From a checkpoint of a small image classifier.
Model: arch fnet, norm layernorm, activation gelu, patch size [8, 8], layers 8.
Training: 20800 steps, held-out accuracy 96%.
Data: trained on capsule endoscopy frames (Kvasir-Capsule), 42238 training examples, 31.5 epochs.
Rows from expert 3 of block 5, named by matrix and row number. Rows with one number belong to one neuron. Each number is 200 + 40 x the weight over its row's rms, rounded and kept within 0 to 999. All counts start at 0. After the name is the row's rms in percent of the matrix's.
# up: expert up (model.blocks.5.mlp.up, 8x160x160), inputs 80-159
# down: expert down (model.blocks.5.mlp.down, 8x160x160, transposed), outputs 80-159
up.44,106,200,178,200,200,141,200,100,200,297,200,200,200,112,200,235,211,200,143,200,151,287,116,221,200,258,244,273,135,200,200,228,200,200,195,190,219,252,151,200,200,181,200,200,200,229,200,200,253,200,131,200,200,132,200,200,262,200,282,200,246,200,147,200,197,282,142,265,206,215,200,200,200,121,163,200,163,188,200,189,200
down.44,101,230,200,200,200,200,200,200,149,151,205,283,200,144,148,200,276,145,200,279,200,200,161,97,158,237,200,200,205,143,200,200,200,218,234,188,200,240,200,217,200,200,115,155,156,200,200,200,218,200,200,125,200,287,231,119,200,200,215,200,200,245,231,200,200,313,169,200,342,228,200,200,200,200,137,200,211,215,133,200,200
up.45,118,169,249,266,161,178,200,112,153,123,200,200,146,170,256,200,219,149,250,161,200,220,200,247,200,200,181,200,200,177,200,125,235,157,275,200,258,117,238,126,113,270,224,200,283,200,200,230,200,161,200,200,221,329,133,200,210,200,223,200,200,151,233,200,200,200,225,176,200,158,200,253,200,200,198,200,270,264,269,279,200
down.45,116,239,171,200,280,167,200,257,200,171,200,172,173,200,196,145,200,200,153,193,189,200,200,200,246,290,274,200,195,310,120,211,200,200,225,238,200,171,200,158,323,259,267,200,225,200,162,200,165,282,281,200,248,131,200,168,254,200,200,242,225,178,200,200,173,204,200,200,200,241,200,210,200,200,207,149,200,149,235,200,138
up.46,090,200,245,260,200,200,200,223,79,257,200,200,149,200,200,200,155,213,173,200,252,200,200,200,200,200,200,200,200,282,164,123,200,200,200,200,200,150,200,200,162,230,200,197,200,200,200,160,200,121,200,200,241,228,237,233,200,246,117,134,123,194,314,108,200,289,257,222,189,158,203,200,231,215,200,200,125,200,235,181,200
down.46,106,200,83,200,200,200,295,282,200,143,95,200,200,286,200,267,220,200,200,200,178,200,200,200,200,200,271,227,200,200,200,200,200,200,200,243,200,73,284,200,200,181,200,200,200,299,209,100,200,298,200,200,200,200,147,242,198,240,200,179,172,136,200,170,200,200,200,197,85,181,296,200,200,120,200,200,200,192,200,220,200
up.47,092,200,200,200,221,267,280,200,248,156,200,153,200,157,241,261,200,200,207,198,179,235,286,200,200,130,254,211,219,200,200,213,280,178,200,118,200,200,234,200,216,154,200,247,200,200,266,200,200,236,200,215,200,173,135,268,173,200,191,200,217,200,233,303,200,231,200,200,200,200,200,200,200,200,200,200,200,170,140,159,218
down.47,102,200,200,200,249,177,240,200,200,310,200,200,200,138,171,143,200,200,200,200,287,200,200,200,149,200,233,160,257,123,200,200,233,287,265,200,184,236,217,253,200,200,200,200,146,306,200,230,267,200,256,156,225,159,200,200,200,76,200,217,200,200,142,169,147,200,275,264,200,200,200,200,200,200,109,200,108,283,200,200,230
up.48,137,200,200,203,200,189,127,200,213,170,181,250,199,288,222,282,181,200,275,200,232,233,200,200,200,260,127,200,200,101,200,200,227,277,206,171,300,200,200,185,200,235,200,259,249,200,151,200,119,200,261,200,200,277,173,200,200,200,287,200,135,251,100,159,200,200,131,238,182,200,199,200,194,200,200,246,210,200,200,200,200
down.48,112,190,200,294,200,200,200,200,200,200,200,245,161,157,185,200,92,96,284,200,232,235,212,138,200,184,265,200,200,200,231,300,265,133,217,200,200,200,150,183,230,200,200,200,200,174,129,200,200,200,200,245,200,108,200,200,200,200,160,200,263,84,236,275,200,200,200,200,264,200,200,236,261,238,232,270,176,200,200,200,175
up.49,139,212,160,151,236,156,200,266,212,200,226,180,132,145,283,200,205,186,200,228,238,200,209,103,289,249,192,261,200,159,167,236,200,200,221,200,263,285,245,200,207,252,158,200,156,215,200,232,136,140,200,139,179,192,237,200,229,200,200,200,189,255,179,200,162,268,183,200,200,167,200,150,123,200,237,165,200,200,200,231,121
down.49,108,218,188,272,317,189,200,200,200,228,180,96,200,200,272,200,200,200,200,245,226,200,263,200,198,200,189,200,200,148,247,200,200,242,200,200,236,298,187,200,128,251,200,121,200,164,200,200,200,171,200,200,200,270,96,200,201,227,200,159,196,141,253,180,217,126,200,200,200,200,170,200,200,214,200,203,200,200,249,224,215
up.50,094,200,253,291,230,200,102,256,200,162,232,200,133,200,256,200,200,200,200,150,200,234,200,192,287,147,174,200,160,200,200,200,155,200,251,200,260,74,200,200,200,200,200,200,235,200,200,173,200,200,200,160,108,200,200,200,200,183,200,200,200,200,200,149,197,169,210,175,200,200,200,242,200,200,200,200,218,68,200,121,118
down.50,092,82,149,200,244,151,273,282,200,196,200,200,106,200,200,263,181,174,166,63,186,200,200,223,200,127,200,200,200,296,200,200,194,187,200,129,200,149,200,200,200,200,200,200,200,200,258,125,231,172,200,200,200,200,200,200,248,199,200,200,109,265,200,198,200,200,200,200,200,235,200,200,200,262,120,200,267,123,200,236,266
up.51,086,200,200,200,207,132,200,167,301,200,200,313,230,200,261,200,200,200,200,262,260,200,185,200,223,154,217,104,188,130,200,117,277,238,200,200,200,277,200,205,200,261,200,200,200,166,236,200,200,221,125,164,279,185,200,200,200,200,129,200,200,155,200,200,133,232,200,200,200,200,251,225,279,200,200,199,293,200,246,200,173
down.51,105,200,200,200,200,264,127,253,178,268,272,200,235,291,129,223,200,200,245,93,200,200,224,261,200,212,200,158,249,191,210,200,182,200,257,225,82,200,200,231,260,170,200,180,200,202,200,200,200,177,200,200,200,200,200,200,208,150,308,200,200,187,200,168,182,200,197,200,123,239,132,111,200,200,200,251,200,266,200,264,200
up.52,114,155,200,200,172,240,223,200,200,225,200,200,311,160,200,165,196,200,200,200,154,235,280,231,251,176,191,200,246,200,250,245,254,155,200,178,200,200,200,247,200,200,240,200,200,138,282,212,140,200,213,234,141,251,200,115,173,200,200,153,121,289,183,200,202,200,227,174,151,179,240,200,158,200,226,200,163,152,200,279,176
down.52,109,184,223,218,271,213,218,123,200,207,200,200,200,200,206,200,200,99,200,200,227,200,234,286,246,200,231,200,250,200,200,248,211,200,200,110,244,112,257,200,287,136,168,234,228,200,248,259,125,200,184,200,230,200,236,200,159,200,176,200,142,172,173,200,200,159,139,307,180,228,200,232,165,300,200,161,200,240,200,225,200
up.53,142,165,253,200,200,200,214,186,200,139,200,200,237,200,193,200,200,232,200,200,240,247,126,123,200,275,200,271,200,158,100,235,240,236,200,200,200,298,200,162,200,242,238,200,175,200,139,196,86,200,203,166,253,271,135,200,200,200,200,200,200,173,96,250,200,196,182,245,200,245,239,254,200,251,131,200,180,200,221,83,248
down.53,110,200,200,200,141,200,200,199,216,200,200,200,200,200,169,213,200,214,111,240,124,122,194,200,200,200,227,144,59,159,219,200,200,200,200,200,251,144,200,200,200,200,286,221,200,220,200,276,249,200,212,200,200,200,200,221,200,173,190,176,192,237,238,182,247,331,200,200,271,200,200,200,173,243,131,220,200,200,234,200,111
up.54,104,129,143,84,200,96,200,195,241,164,134,200,213,200,269,200,200,240,200,200,175,161,200,218,268,200,200,200,155,237,292,268,294,200,200,150,253,182,188,200,253,209,267,92,142,200,143,123,200,227,200,200,278,200,242,250,138,200,174,286,200,182,200,200,207,200,200,200,128,151,266,137,200,132,123,200,200,241,285,200,200
down.54,096,182,197,200,287,235,200,200,147,266,200,153,200,200,276,208,240,201,200,200,274,200,253,200,200,200,254,260,96,200,200,132,200,200,108,200,212,266,200,200,200,200,156,200,180,190,169,200,200,134,200,200,200,198,200,200,200,259,200,230,81,122,200,200,287,200,200,200,221,325,218,200,162,200,294,97,239,200,200,200,200
up.55,090,200,281,200,200,200,200,200,278,286,200,200,118,320,245,200,200,200,197,200,209,98,163,200,72,132,263,200,183,200,155,189,240,197,182,257,200,200,200,240,200,185,122,200,231,258,200,200,200,200,161,200,259,135,200,238,149,200,200,200,200,200,200,235,291,263,200,247,160,200,161,200,232,200,200,200,151,200,289,142,248
down.55,100,200,344,200,200,200,172,139,195,192,200,241,104,137,122,200,273,161,200,200,246,200,200,117,278,254,200,124,113,226,200,212,232,214,200,200,161,200,200,216,164,205,200,200,155,264,200,200,200,251,240,200,182,200,200,200,200,200,200,200,200,250,147,200,120,121,233,200,72,129,200,200,215,200,167,200,200,200,200,200,200
up.56,089,128,322,167,200,138,200,242,200,200,253,200,200,200,200,200,200,200,172,124,275,245,215,187,235,199,211,217,222,200,154,128,286,258,200,292,330,200,200,200,182,212,227,200,119,183,200,200,244,200,248,200,266,200,114,200,200,257,200,200,200,125,200,200,157,200,200,272,200,200,200,200,200,204,268,200,200,200,200,250,200
down.56,112,200,130,200,137,142,200,110,146,200,218,127,110,250,200,200,200,193,200,200,200,210,231,195,200,200,200,169,200,136,275,200,200,200,259,163,200,200,186,200,200,233,200,200,200,261,148,200,200,200,182,154,200,264,200,200,200,200,200,91,169,200,200,195,200,206,133,231,118,200,200,246,235,200,170,200,87,222,200,184,200
up.57,098,200,166,200,200,200,200,229,100,146,200,115,145,182,200,200,192,200,200,200,200,266,200,200,200,240,192,200,263,159,200,200,136,200,200,200,200,155,174,283,200,134,127,200,200,200,200,200,123,254,279,137,135,119,113,141,200,261,310,129,206,200,200,203,294,200,200,258,200,200,274,262,154,200,200,139,200,218,200,200,200
down.57,112,217,240,200,160,200,200,200,83,225,200,260,200,200,200,274,238,226,200,200,275,243,200,155,269,200,200,200,136,200,222,200,261,144,221,200,112,219,200,233,170,254,200,200,222,200,272,245,145,146,250,227,146,200,151,220,123,196,91,166,200,245,113,229,200,200,302,200,220,200,200,200,258,274,200,200,200,200,172,162,200
up.58,083,200,72,200,165,277,186,237,205,200,200,174,200,200,88,200,200,200,141,200,200,200,103,200,200,200,247,277,200,200,200,200,200,200,200,264,200,200,200,200,200,127,200,200,273,205,152,200,212,200,197,238,200,265,217,292,157,200,200,132,200,184,200,235,200,225,200,147,200,200,200,114,200,175,200,210,265,200,200,200,237
down.58,093,200,249,180,256,94,200,200,200,200,117,220,200,192,190,200,200,200,200,251,128,236,200,153,200,234,246,200,200,200,240,200,68,200,197,200,234,200,200,183,200,159,304,171,200,200,157,200,185,224,283,141,120,249,200,200,258,194,167,200,200,200,200,200,271,259,200,155,200,200,200,200,148,133,200,200,194,147,200,194,200
up.59,072,200,186,200,91,200,215,200,200,200,200,200,223,200,200,200,200,200,172,200,200,342,262,200,117,200,200,200,207,200,200,200,239,200,200,230,301,165,249,241,200,200,200,200,200,156,200,189,295,142,184,221,200,188,200,192,200,228,200,200,200,144,200,200,209,200,139,200,177,200,200,107,153,189,88,181,200,84,114,200,200
down.59,088,204,253,128,200,200,285,232,200,200,200,227,200,200,235,295,200,200,200,272,200,200,200,200,200,279,105,200,200,200,200,210,200,200,200,200,266,250,200,200,200,203,200,246,200,200,122,133,200,177,200,200,185,200,236,200,182,200,120,200,158,269,200,200,145,322,200,200,169,200,200,200,200,200,109,200,241,200,200,200,200
up.60,084,200,327,113,200,200,225,214,200,141,200,200,200,200,249,200,226,208,200,200,200,300,114,200,229,131,200,191,200,106,200,200,200,126,200,195,200,159,200,228,200,97,200,161,200,200,195,200,265,200,199,200,200,203,200,200,200,200,200,164,200,183,271,200,200,200,214,200,200,161,210,200,200,261,200,233,149,200,137,200,224
down.60,091,200,200,232,112,200,200,205,135,200,179,116,200,200,200,215,200,200,123,171,200,200,200,234,172,206,200,200,200,151,200,163,134,200,158,287,200,278,200,221,241,200,200,197,249,248,165,200,200,200,200,200,200,200,200,121,200,200,200,200,200,200,200,192,200,200,200,303,239,92,200,200,240,200,119,200,154,268,200,200,200
up.61,071,208,200,200,94,200,200,200,200,151,200,87,167,200,200,174,149,200,176,151,223,200,200,200,269,200,200,169,274,200,200,200,200,200,119,200,200,200,200,233,200,200,200,255,215,294,200,156,170,190,200,283,200,200,200,200,200,200,137,273,173,185,200,193,131,127,259,293,187,200,200,125,200,132,200,200,200,200,214,200,200
down.61,102,166,200,210,226,232,200,200,179,200,158,144,174,206,200,131,200,129,200,200,134,160,231,200,147,200,101,200,200,200,163,254,200,200,170,65,216,200,200,200,200,122,200,200,306,198,139,221,200,140,200,173,200,180,213,270,178,200,200,170,233,200,200,285,160,200,166,200,200,200,170,200,247,200,234,200,226,265,200,200,200
up.62,120,274,280,187,228,200,197,200,276,200,275,214,200,200,200,231,209,145,204,167,200,200,200,178,253,200,200,200,200,207,179,200,239,200,200,255,200,200,247,151,163,200,200,109,207,132,200,176,200,200,200,200,200,200,122,111,200,162,200,200,85,190,200,200,215,152,127,200,200,200,200,200,200,200,200,118,206,224,161,200,200
down.62,100,200,200,200,200,170,200,200,200,200,200,200,165,282,108,200,170,200,200,200,158,203,203,242,200,200,241,227,200,200,200,200,200,200,134,174,288,319,150,225,200,200,200,275,106,102,200,200,161,200,136,108,200,200,141,200,200,200,200,200,200,158,200,204,200,267,250,210,200,200,173,216,265,275,200,200,200,200,200,160,200
up.63,096,200,236,235,131,157,177,200,200,200,200,200,209,200,200,257,200,226,200,200,226,277,200,142,200,200,200,200,267,234,200,178,264,267,218,179,304,200,160,104,200,200,157,200,135,202,147,274,200,157,200,236,233,224,200,200,148,200,200,200,216,275,153,247,232,137,200,255,260,229,271,226,200,200,258,151,194,200,151,200,305
down.63,099,200,200,200,164,110,135,150,112,200,153,183,200,206,166,203,200,278,234,254,272,200,192,148,265,200,200,200,245,219,76,200,129,212,243,288,200,200,153,230,126,217,200,200,266,228,200,200,131,237,200,200,200,200,200,229,200,200,200,118,200,296,200,200,121,192,200,200,200,200,200,254,213,201,200,246,200,200,200,203,200
up.64,063,101,200,162,289,200,200,186,200,200,266,200,200,115,218,207,200,209,109,200,200,152,161,200,200,165,161,186,238,231,200,247,200,253,200,200,200,200,156,200,257,200,243,200,200,200,178,228,200,200,200,141,258,200,185,200,186,200,139,192,200,200,232,200,224,200,200,200,274,200,229,200,103,200,176,200,140,180,78,150,166
down.64,088,200,244,118,334,200,200,94,125,200,200,200,200,221,180,200,260,200,200,258,213,188,200,200,200,215,200,251,272,200,137,162,125,161,200,200,222,200,183,200,200,200,200,200,138,200,250,200,200,164,200,178,144,200,200,107,200,169,200,200,200,200,208,200,160,180,191,200,135,200,200,200,200,200,171,170,200,164,168,200,243
up.65,169,264,162,152,155,165,145,200,195,112,175,121,242,232,121,200,169,200,124,233,165,242,200,200,201,200,127,200,150,189,220,200,232,259,278,205,198,200,249,163,100,223,260,126,234,274,200,200,200,200,200,210,227,200,142,200,200,200,200,200,179,200,200,262,200,177,200,155,200,225,192,200,200,200,200,200,236,200,232,177,127
down.65,109,200,213,221,200,262,200,315,200,200,248,218,200,200,200,200,187,200,223,233,145,144,166,153,200,156,181,176,161,200,208,137,200,190,200,200,151,280,239,200,200,332,200,200,200,200,200,169,200,200,200,260,259,134,277,168,200,200,200,151,231,95,200,260,200,200,147,166,284,228,192,258,253,200,240,265,228,113,151,123,200
up.66,090,200,200,264,310,200,200,259,200,114,106,122,146,191,137,200,200,200,175,201,200,273,185,200,233,254,200,200,200,200,226,286,200,316,204,208,200,193,200,200,200,200,200,267,200,200,210,174,198,200,175,289,224,277,257,128,259,241,200,145,111,200,200,174,173,200,99,200,200,200,200,190,284,108,257,200,170,200,95,200,200
down.66,090,205,200,253,200,200,151,111,218,200,231,200,200,274,200,200,200,200,200,158,200,200,142,200,203,200,200,156,200,200,200,200,294,200,200,200,200,200,200,300,151,200,133,186,247,236,200,189,200,303,200,200,179,200,243,200,200,200,276,144,168,150,136,200,200,264,200,200,200,200,287,179,200,200,200,200,307,200,200,198,200
up.67,136,273,283,292,200,178,200,200,240,200,205,188,210,202,200,239,200,200,200,200,257,200,114,245,126,200,186,200,200,200,200,237,200,200,208,237,200,91,120,153,237,184,200,169,290,305,200,243,250,153,203,200,187,200,230,200,200,200,200,248,103,168,203,233,200,197,200,116,190,154,259,285,242,115,200,222,184,147,143,200,200
down.67,090,262,200,200,140,200,270,239,200,172,279,200,200,214,248,200,200,292,200,188,172,200,235,295,200,187,200,200,200,200,102,172,283,200,200,187,200,200,200,200,154,200,200,200,262,200,230,196,133,200,200,311,165,118,191,151,200,200,200,161,200,200,240,131,274,200,220,216,212,200,292,200,200,129,346,200,167,200,169,173,140
up.68,105,200,104,200,204,184,200,229,159,210,200,269,200,259,144,161,141,104,76,254,186,200,140,158,266,217,117,246,200,203,271,200,264,160,126,239,200,200,200,200,200,183,200,200,200,200,242,257,200,200,180,258,200,244,105,189,200,229,180,200,106,200,294,200,230,220,217,200,259,183,294,115,200,178,221,200,188,200,200,200,262
down.68,107,200,200,150,200,200,200,157,202,200,164,244,232,200,247,253,247,166,254,218,190,151,200,200,200,200,200,200,178,200,200,200,200,200,200,200,263,200,90,249,142,200,200,212,200,200,200,281,200,118,200,288,257,282,129,200,200,200,200,227,200,200,283,171,200,200,268,241,163,200,158,115,200,258,171,282,200,147,200,200,200
up.69,093,200,276,273,200,242,200,109,200,200,183,148,163,145,200,109,200,208,200,200,200,136,220,200,200,200,200,200,200,154,63,282,200,200,237,245,200,200,233,206,165,200,200,138,200,231,200,115,200,137,200,210,200,267,200,200,200,200,276,179,200,200,234,238,200,153,93,228,200,200,277,164,200,52,254,261,241,200,262,146,200
down.69,095,200,200,269,200,200,200,186,200,200,139,200,117,200,200,103,200,149,226,156,200,144,268,200,200,188,200,177,200,277,177,200,186,183,200,218,200,200,151,235,206,164,200,214,243,146,132,236,200,200,110,199,200,200,200,160,164,87,200,200,200,251,308,200,200,200,200,101,200,200,200,200,351,200,309,260,200,200,153,200,200
up.70,097,200,225,200,259,314,242,177,200,169,82,200,206,181,153,189,252,200,263,129,200,171,200,200,200,200,200,154,200,200,170,200,274,257,200,200,200,200,261,200,200,200,293,200,309,284,200,105,109,200,200,200,200,213,200,211,200,231,277,300,200,200,158,200,134,217,110,130,232,260,200,200,200,144,200,145,200,200,200,200,200
down.70,105,151,200,200,260,241,183,200,200,200,200,118,200,200,157,183,174,258,200,200,200,116,200,200,269,200,200,158,143,200,200,200,200,101,146,212,200,174,200,200,200,83,112,273,148,252,288,119,200,255,217,200,200,296,200,210,200,200,200,247,202,200,200,200,200,200,200,200,200,171,216,200,159,239,211,166,200,200,156,149,200
up.71,092,200,200,200,200,257,200,200,200,169,200,126,256,189,200,233,154,188,202,200,129,200,229,200,273,234,200,200,200,166,236,193,182,200,200,173,200,135,207,144,200,200,236,200,208,189,235,200,200,85,200,231,284,293,200,200,263,200,171,153,313,220,200,296,146,165,200,206,200,200,200,139,84,200,239,200,162,255,164,200,218
down.71,102,209,210,162,168,200,200,225,209,200,139,200,264,200,200,200,271,200,200,200,200,200,159,200,184,229,200,158,200,200,200,236,200,200,200,200,200,190,200,200,200,200,200,183,200,227,220,200,200,145,244,183,189,280,200,200,200,200,200,200,200,288,200,200,258,294,114,272,256,200,171,145,210,243,141,153,275,200,187,199,147
up.72,068,200,200,200,182,228,200,200,200,107,200,200,200,200,200,200,145,200,165,102,281,201,172,200,200,278,200,143,217,288,231,258,200,109,231,240,200,252,177,200,200,150,200,200,275,200,313,200,200,116,133,182,200,200,224,200,200,200,237,200,231,200,200,200,87,321,200,243,200,200,145,200,200,200,113,200,200,200,200,246,200
down.72,093,136,210,224,200,94,258,200,200,105,200,200,273,302,203,200,245,145,230,200,200,173,114,200,160,200,212,200,200,200,246,200,154,174,224,200,200,200,236,200,220,200,200,200,200,188,252,283,243,189,142,200,200,200,160,158,200,200,238,200,200,200,114,231,200,116,200,200,241,256,176,148,159,304,181,207,200,277,200,271,249
up.73,066,254,200,160,200,200,160,157,200,200,200,164,200,200,200,237,200,275,160,151,177,200,200,274,279,203,200,200,216,200,200,193,200,200,200,165,151,137,200,200,317,200,200,200,173,178,200,200,223,200,221,306,200,230,215,200,200,137,154,51,170,200,200,200,200,200,200,200,282,147,200,200,200,200,200,200,200,146,182,161,200
down.73,099,200,302,182,165,241,301,185,157,273,200,260,200,145,272,200,132,246,200,171,200,200,200,180,200,215,170,250,200,139,138,192,169,200,194,158,183,275,199,200,212,145,200,200,252,169,264,200,146,252,200,241,200,141,200,200,222,200,168,200,200,265,200,156,240,187,124,193,200,213,158,200,187,200,200,165,127,200,200,94,207
up.74,144,200,200,200,147,298,224,127,195,244,226,114,225,220,200,262,200,200,200,309,200,187,200,163,147,241,200,200,200,128,80,239,167,200,219,127,172,200,200,200,175,158,141,152,270,240,182,239,154,109,210,174,247,200,246,95,224,200,172,272,200,195,144,200,138,200,139,200,200,200,200,309,228,200,200,200,200,217,183,141,163
down.74,110,241,168,200,200,160,200,146,200,200,179,200,200,200,260,142,186,212,200,268,51,200,286,124,139,200,180,200,225,179,225,138,200,261,200,157,99,232,200,293,205,238,200,174,200,202,258,200,200,200,200,200,200,200,275,232,200,200,200,200,266,115,200,232,200,152,167,228,165,200,238,313,200,200,200,200,200,139,224,240,200
up.75,133,200,259,218,200,206,200,175,173,200,200,233,200,128,147,258,203,179,174,200,168,255,121,166,140,200,200,200,200,161,200,199,237,161,238,244,229,285,200,90,169,287,123,200,273,200,134,266,200,200,230,235,180,271,162,125,200,142,238,200,149,200,245,200,156,227,195,200,201,188,200,230,258,212,200,273,146,199,200,140,200
down.75,092,200,107,200,200,218,152,200,200,152,200,200,157,200,200,173,178,143,209,121,239,160,175,213,200,200,200,189,234,200,200,217,131,180,165,162,123,142,152,200,200,200,200,200,278,200,245,200,200,333,200,200,268,156,200,190,74,154,240,115,229,253,200,200,200,276,200,243,305,244,200,200,187,200,200,275,214,179,200,200,205
up.76,080,145,163,148,200,200,200,221,200,200,200,219,200,144,200,200,200,200,200,239,133,249,250,200,294,200,170,169,161,200,245,200,200,195,108,196,305,200,200,212,200,150,166,200,200,262,252,200,200,185,158,200,98,192,142,200,160,200,251,200,200,200,189,300,176,200,200,200,200,200,200,142,200,200,200,200,200,128,200,157,200
down.76,084,240,174,200,216,149,200,200,214,188,200,200,200,125,200,200,273,115,200,105,207,159,200,200,159,200,200,200,210,178,262,140,159,200,200,200,200,213,222,200,232,157,200,282,200,270,200,200,280,183,200,174,200,243,200,200,200,200,200,297,200,200,200,250,115,134,180,200,176,200,200,153,187,200,214,209,227,200,200,200,200
up.77,091,200,200,200,211,200,200,108,240,200,156,141,141,141,200,200,271,128,253,200,200,200,133,200,148,228,141,200,200,173,232,200,151,200,200,200,202,200,200,274,200,200,270,292,200,242,197,206,200,200,200,240,200,276,200,200,200,259,200,194,290,68,273,200,200,234,189,200,107,200,195,200,118,200,214,197,200,263,207,200,200
down.77,101,179,158,239,169,293,138,200,200,200,270,200,200,200,200,146,200,200,200,173,200,95,200,154,247,200,200,180,165,278,131,200,170,224,200,291,200,161,200,144,200,200,177,232,200,200,200,159,183,200,181,200,260,197,200,234,200,265,102,200,157,200,200,193,100,333,290,200,200,200,200,179,200,200,200,200,244,283,212,246,220
up.78,083,200,200,200,163,201,346,200,144,103,178,200,199,176,200,198,141,248,203,262,200,200,200,200,166,168,200,231,130,200,164,200,221,266,142,224,200,200,209,165,150,131,145,218,277,200,200,200,200,226,143,131,195,200,127,170,200,200,134,200,200,197,200,200,200,198,268,200,142,230,200,200,129,200,271,171,249,200,200,200,200
down.78,102,200,144,200,200,177,244,200,180,134,200,200,200,200,200,200,271,249,200,143,200,278,77,110,200,200,153,200,224,230,119,200,212,241,292,200,209,300,262,200,112,131,200,309,214,210,103,200,298,241,233,114,200,245,174,200,234,200,200,200,185,200,176,132,199,200,218,181,252,200,200,126,237,200,200,200,132,228,179,175,200
up.79,096,200,206,183,200,165,102,278,200,200,200,200,200,200,218,227,200,130,200,200,200,250,200,200,131,129,105,200,200,164,277,200,224,200,200,147,144,200,200,126,200,200,242,200,200,134,200,148,200,200,200,200,164,200,200,148,200,200,131,119,131,200,171,200,200,200,221,200,200,200,200,228,200,196,200,240,183,200,200,204,200
down.79,104,142,200,200,246,200,200,243,284,200,139,200,200,200,199,180,200,228,245,200,200,238,158,200,200,200,200,200,142,237,230,128,200,160,200,224,200,66,200,194,303,200,143,265,247,200,132,187,135,144,200,134,200,143,131,221,212,85,126,200,200,200,232,211,247,200,274,124,200,200,200,270,299,79,270,140,200,200,159,171,165
up.80,122,281,256,271,200,148,200,141,125,206,243,246,200,267,169,248,200,229,226,76,215,200,251,204,200,218,156,200,130,229,260,200,152,200,214,164,192,127,220,264,200,200,180,187,200,198,218,200,198,237,200,200,226,200,198,276,261,171,200,160,200,200,258,82,101,200,210,200,200,121,200,200,200,200,200,186,200,200,200,159,162
down.80,130,200,200,291,205,164,200,253,200,284,200,200,200,200,235,200,189,240,241,265,200,200,195,200,200,200,200,200,200,200,200,200,152,187,200,151,200,200,200,171,237,200,157,155,266,200,267,214,210,200,225,174,122,200,160,200,237,82,200,200,151,200,257,188,200,277,172,264,104,200,218,200,200,316,240,165,251,200,200,201,216
up.81,108,116,139,200,129,200,158,234,231,200,200,195,200,220,200,231,200,200,200,133,200,200,200,200,260,244,200,253,200,200,171,200,240,200,263,200,135,175,200,176,200,246,200,200,200,255,200,151,200,173,221,174,232,133,200,185,248,200,200,200,200,193,200,200,129,188,261,200,202,200,223,163,261,200,180,215,237,167,200,200,271
down.81,096,200,169,169,200,140,261,221,173,200,248,200,198,214,201,287,60,200,209,283,200,190,200,223,200,200,119,200,270,200,200,228,200,200,200,200,84,200,283,188,154,223,200,59,199,180,200,200,200,200,200,200,185,200,200,200,200,200,223,200,222,200,200,145,193,251,173,168,200,200,200,175,127,200,215,200,200,200,200,200,209
up.82,085,273,200,170,200,91,206,200,200,168,200,265,200,188,200,120,231,131,158,215,200,200,200,200,269,310,200,115,245,155,243,200,231,259,200,200,200,200,200,200,200,200,75,200,200,156,126,200,246,200,200,235,200,200,200,153,131,200,231,174,243,243,275,200,169,252,299,200,113,200,245,200,319,183,200,200,200,200,200,200,200
down.82,111,200,200,163,265,200,153,200,200,200,200,166,200,188,161,200,200,200,200,192,200,200,200,200,200,135,200,200,248,261,152,214,238,174,183,173,200,238,200,234,200,200,243,246,200,229,223,200,198,135,200,200,200,205,200,159,158,135,200,128,246,202,200,200,154,200,101,200,256,200,200,200,221,168,200,184,155,273,112,200,266
up.83,073,193,200,155,101,200,200,200,200,200,232,200,200,200,200,200,200,200,200,237,202,200,200,200,200,313,115,200,189,200,267,200,200,147,200,247,212,200,243,200,147,202,260,105,305,215,170,238,200,200,200,200,260,200,200,269,272,200,200,200,106,201,184,200,145,200,276,239,200,250,200,200,167,303,177,200,200,200,200,299,200
down.83,090,291,102,178,266,181,200,242,200,200,244,202,200,200,200,200,200,200,179,254,200,200,129,200,227,200,111,242,139,200,244,200,200,254,200,183,200,181,200,200,200,200,172,122,200,241,170,200,190,264,200,200,200,200,200,200,220,137,200,200,261,200,138,246,195,141,97,256,184,49,165,200,220,200,185,130,200,248,200,200,282
up.84,096,71,200,151,200,176,200,151,193,145,200,158,204,171,280,179,200,200,250,200,252,158,200,200,153,246,212,165,159,151,310,125,127,134,200,200,200,97,200,200,232,153,96,258,200,298,220,200,220,200,225,200,209,236,200,200,112,200,159,200,200,168,200,200,200,158,187,246,200,167,260,186,171,200,137,200,133,200,228,268,200
down.84,107,200,200,200,126,216,105,200,281,200,176,200,245,157,200,200,200,283,151,200,230,200,156,200,200,162,200,141,220,238,165,200,200,245,200,200,234,250,142,219,216,200,276,200,240,200,212,200,200,200,103,200,200,276,147,141,299,287,279,198,200,160,233,200,145,200,200,259,244,200,200,200,137,200,171,182,200,196,200,200,175
up.85,070,184,200,200,125,200,200,200,200,255,200,200,169,174,170,200,99,161,200,200,200,200,200,200,200,200,200,219,176,200,200,200,200,200,270,200,296,140,86,200,172,200,200,200,218,288,200,200,277,77,259,200,200,200,200,101,200,200,138,78,200,167,175,200,200,200,200,224,200,251,249,200,200,200,200,243,287,166,207,292,235
down.85,101,262,166,199,158,200,200,200,145,200,171,270,284,256,200,180,200,154,200,200,306,200,126,200,200,195,214,200,200,216,125,135,160,200,200,200,200,200,157,151,166,239,200,162,194,200,200,200,222,300,200,200,200,227,170,200,200,259,140,200,200,247,200,200,130,200,200,171,155,249,104,200,251,245,200,143,200,200,230,200,153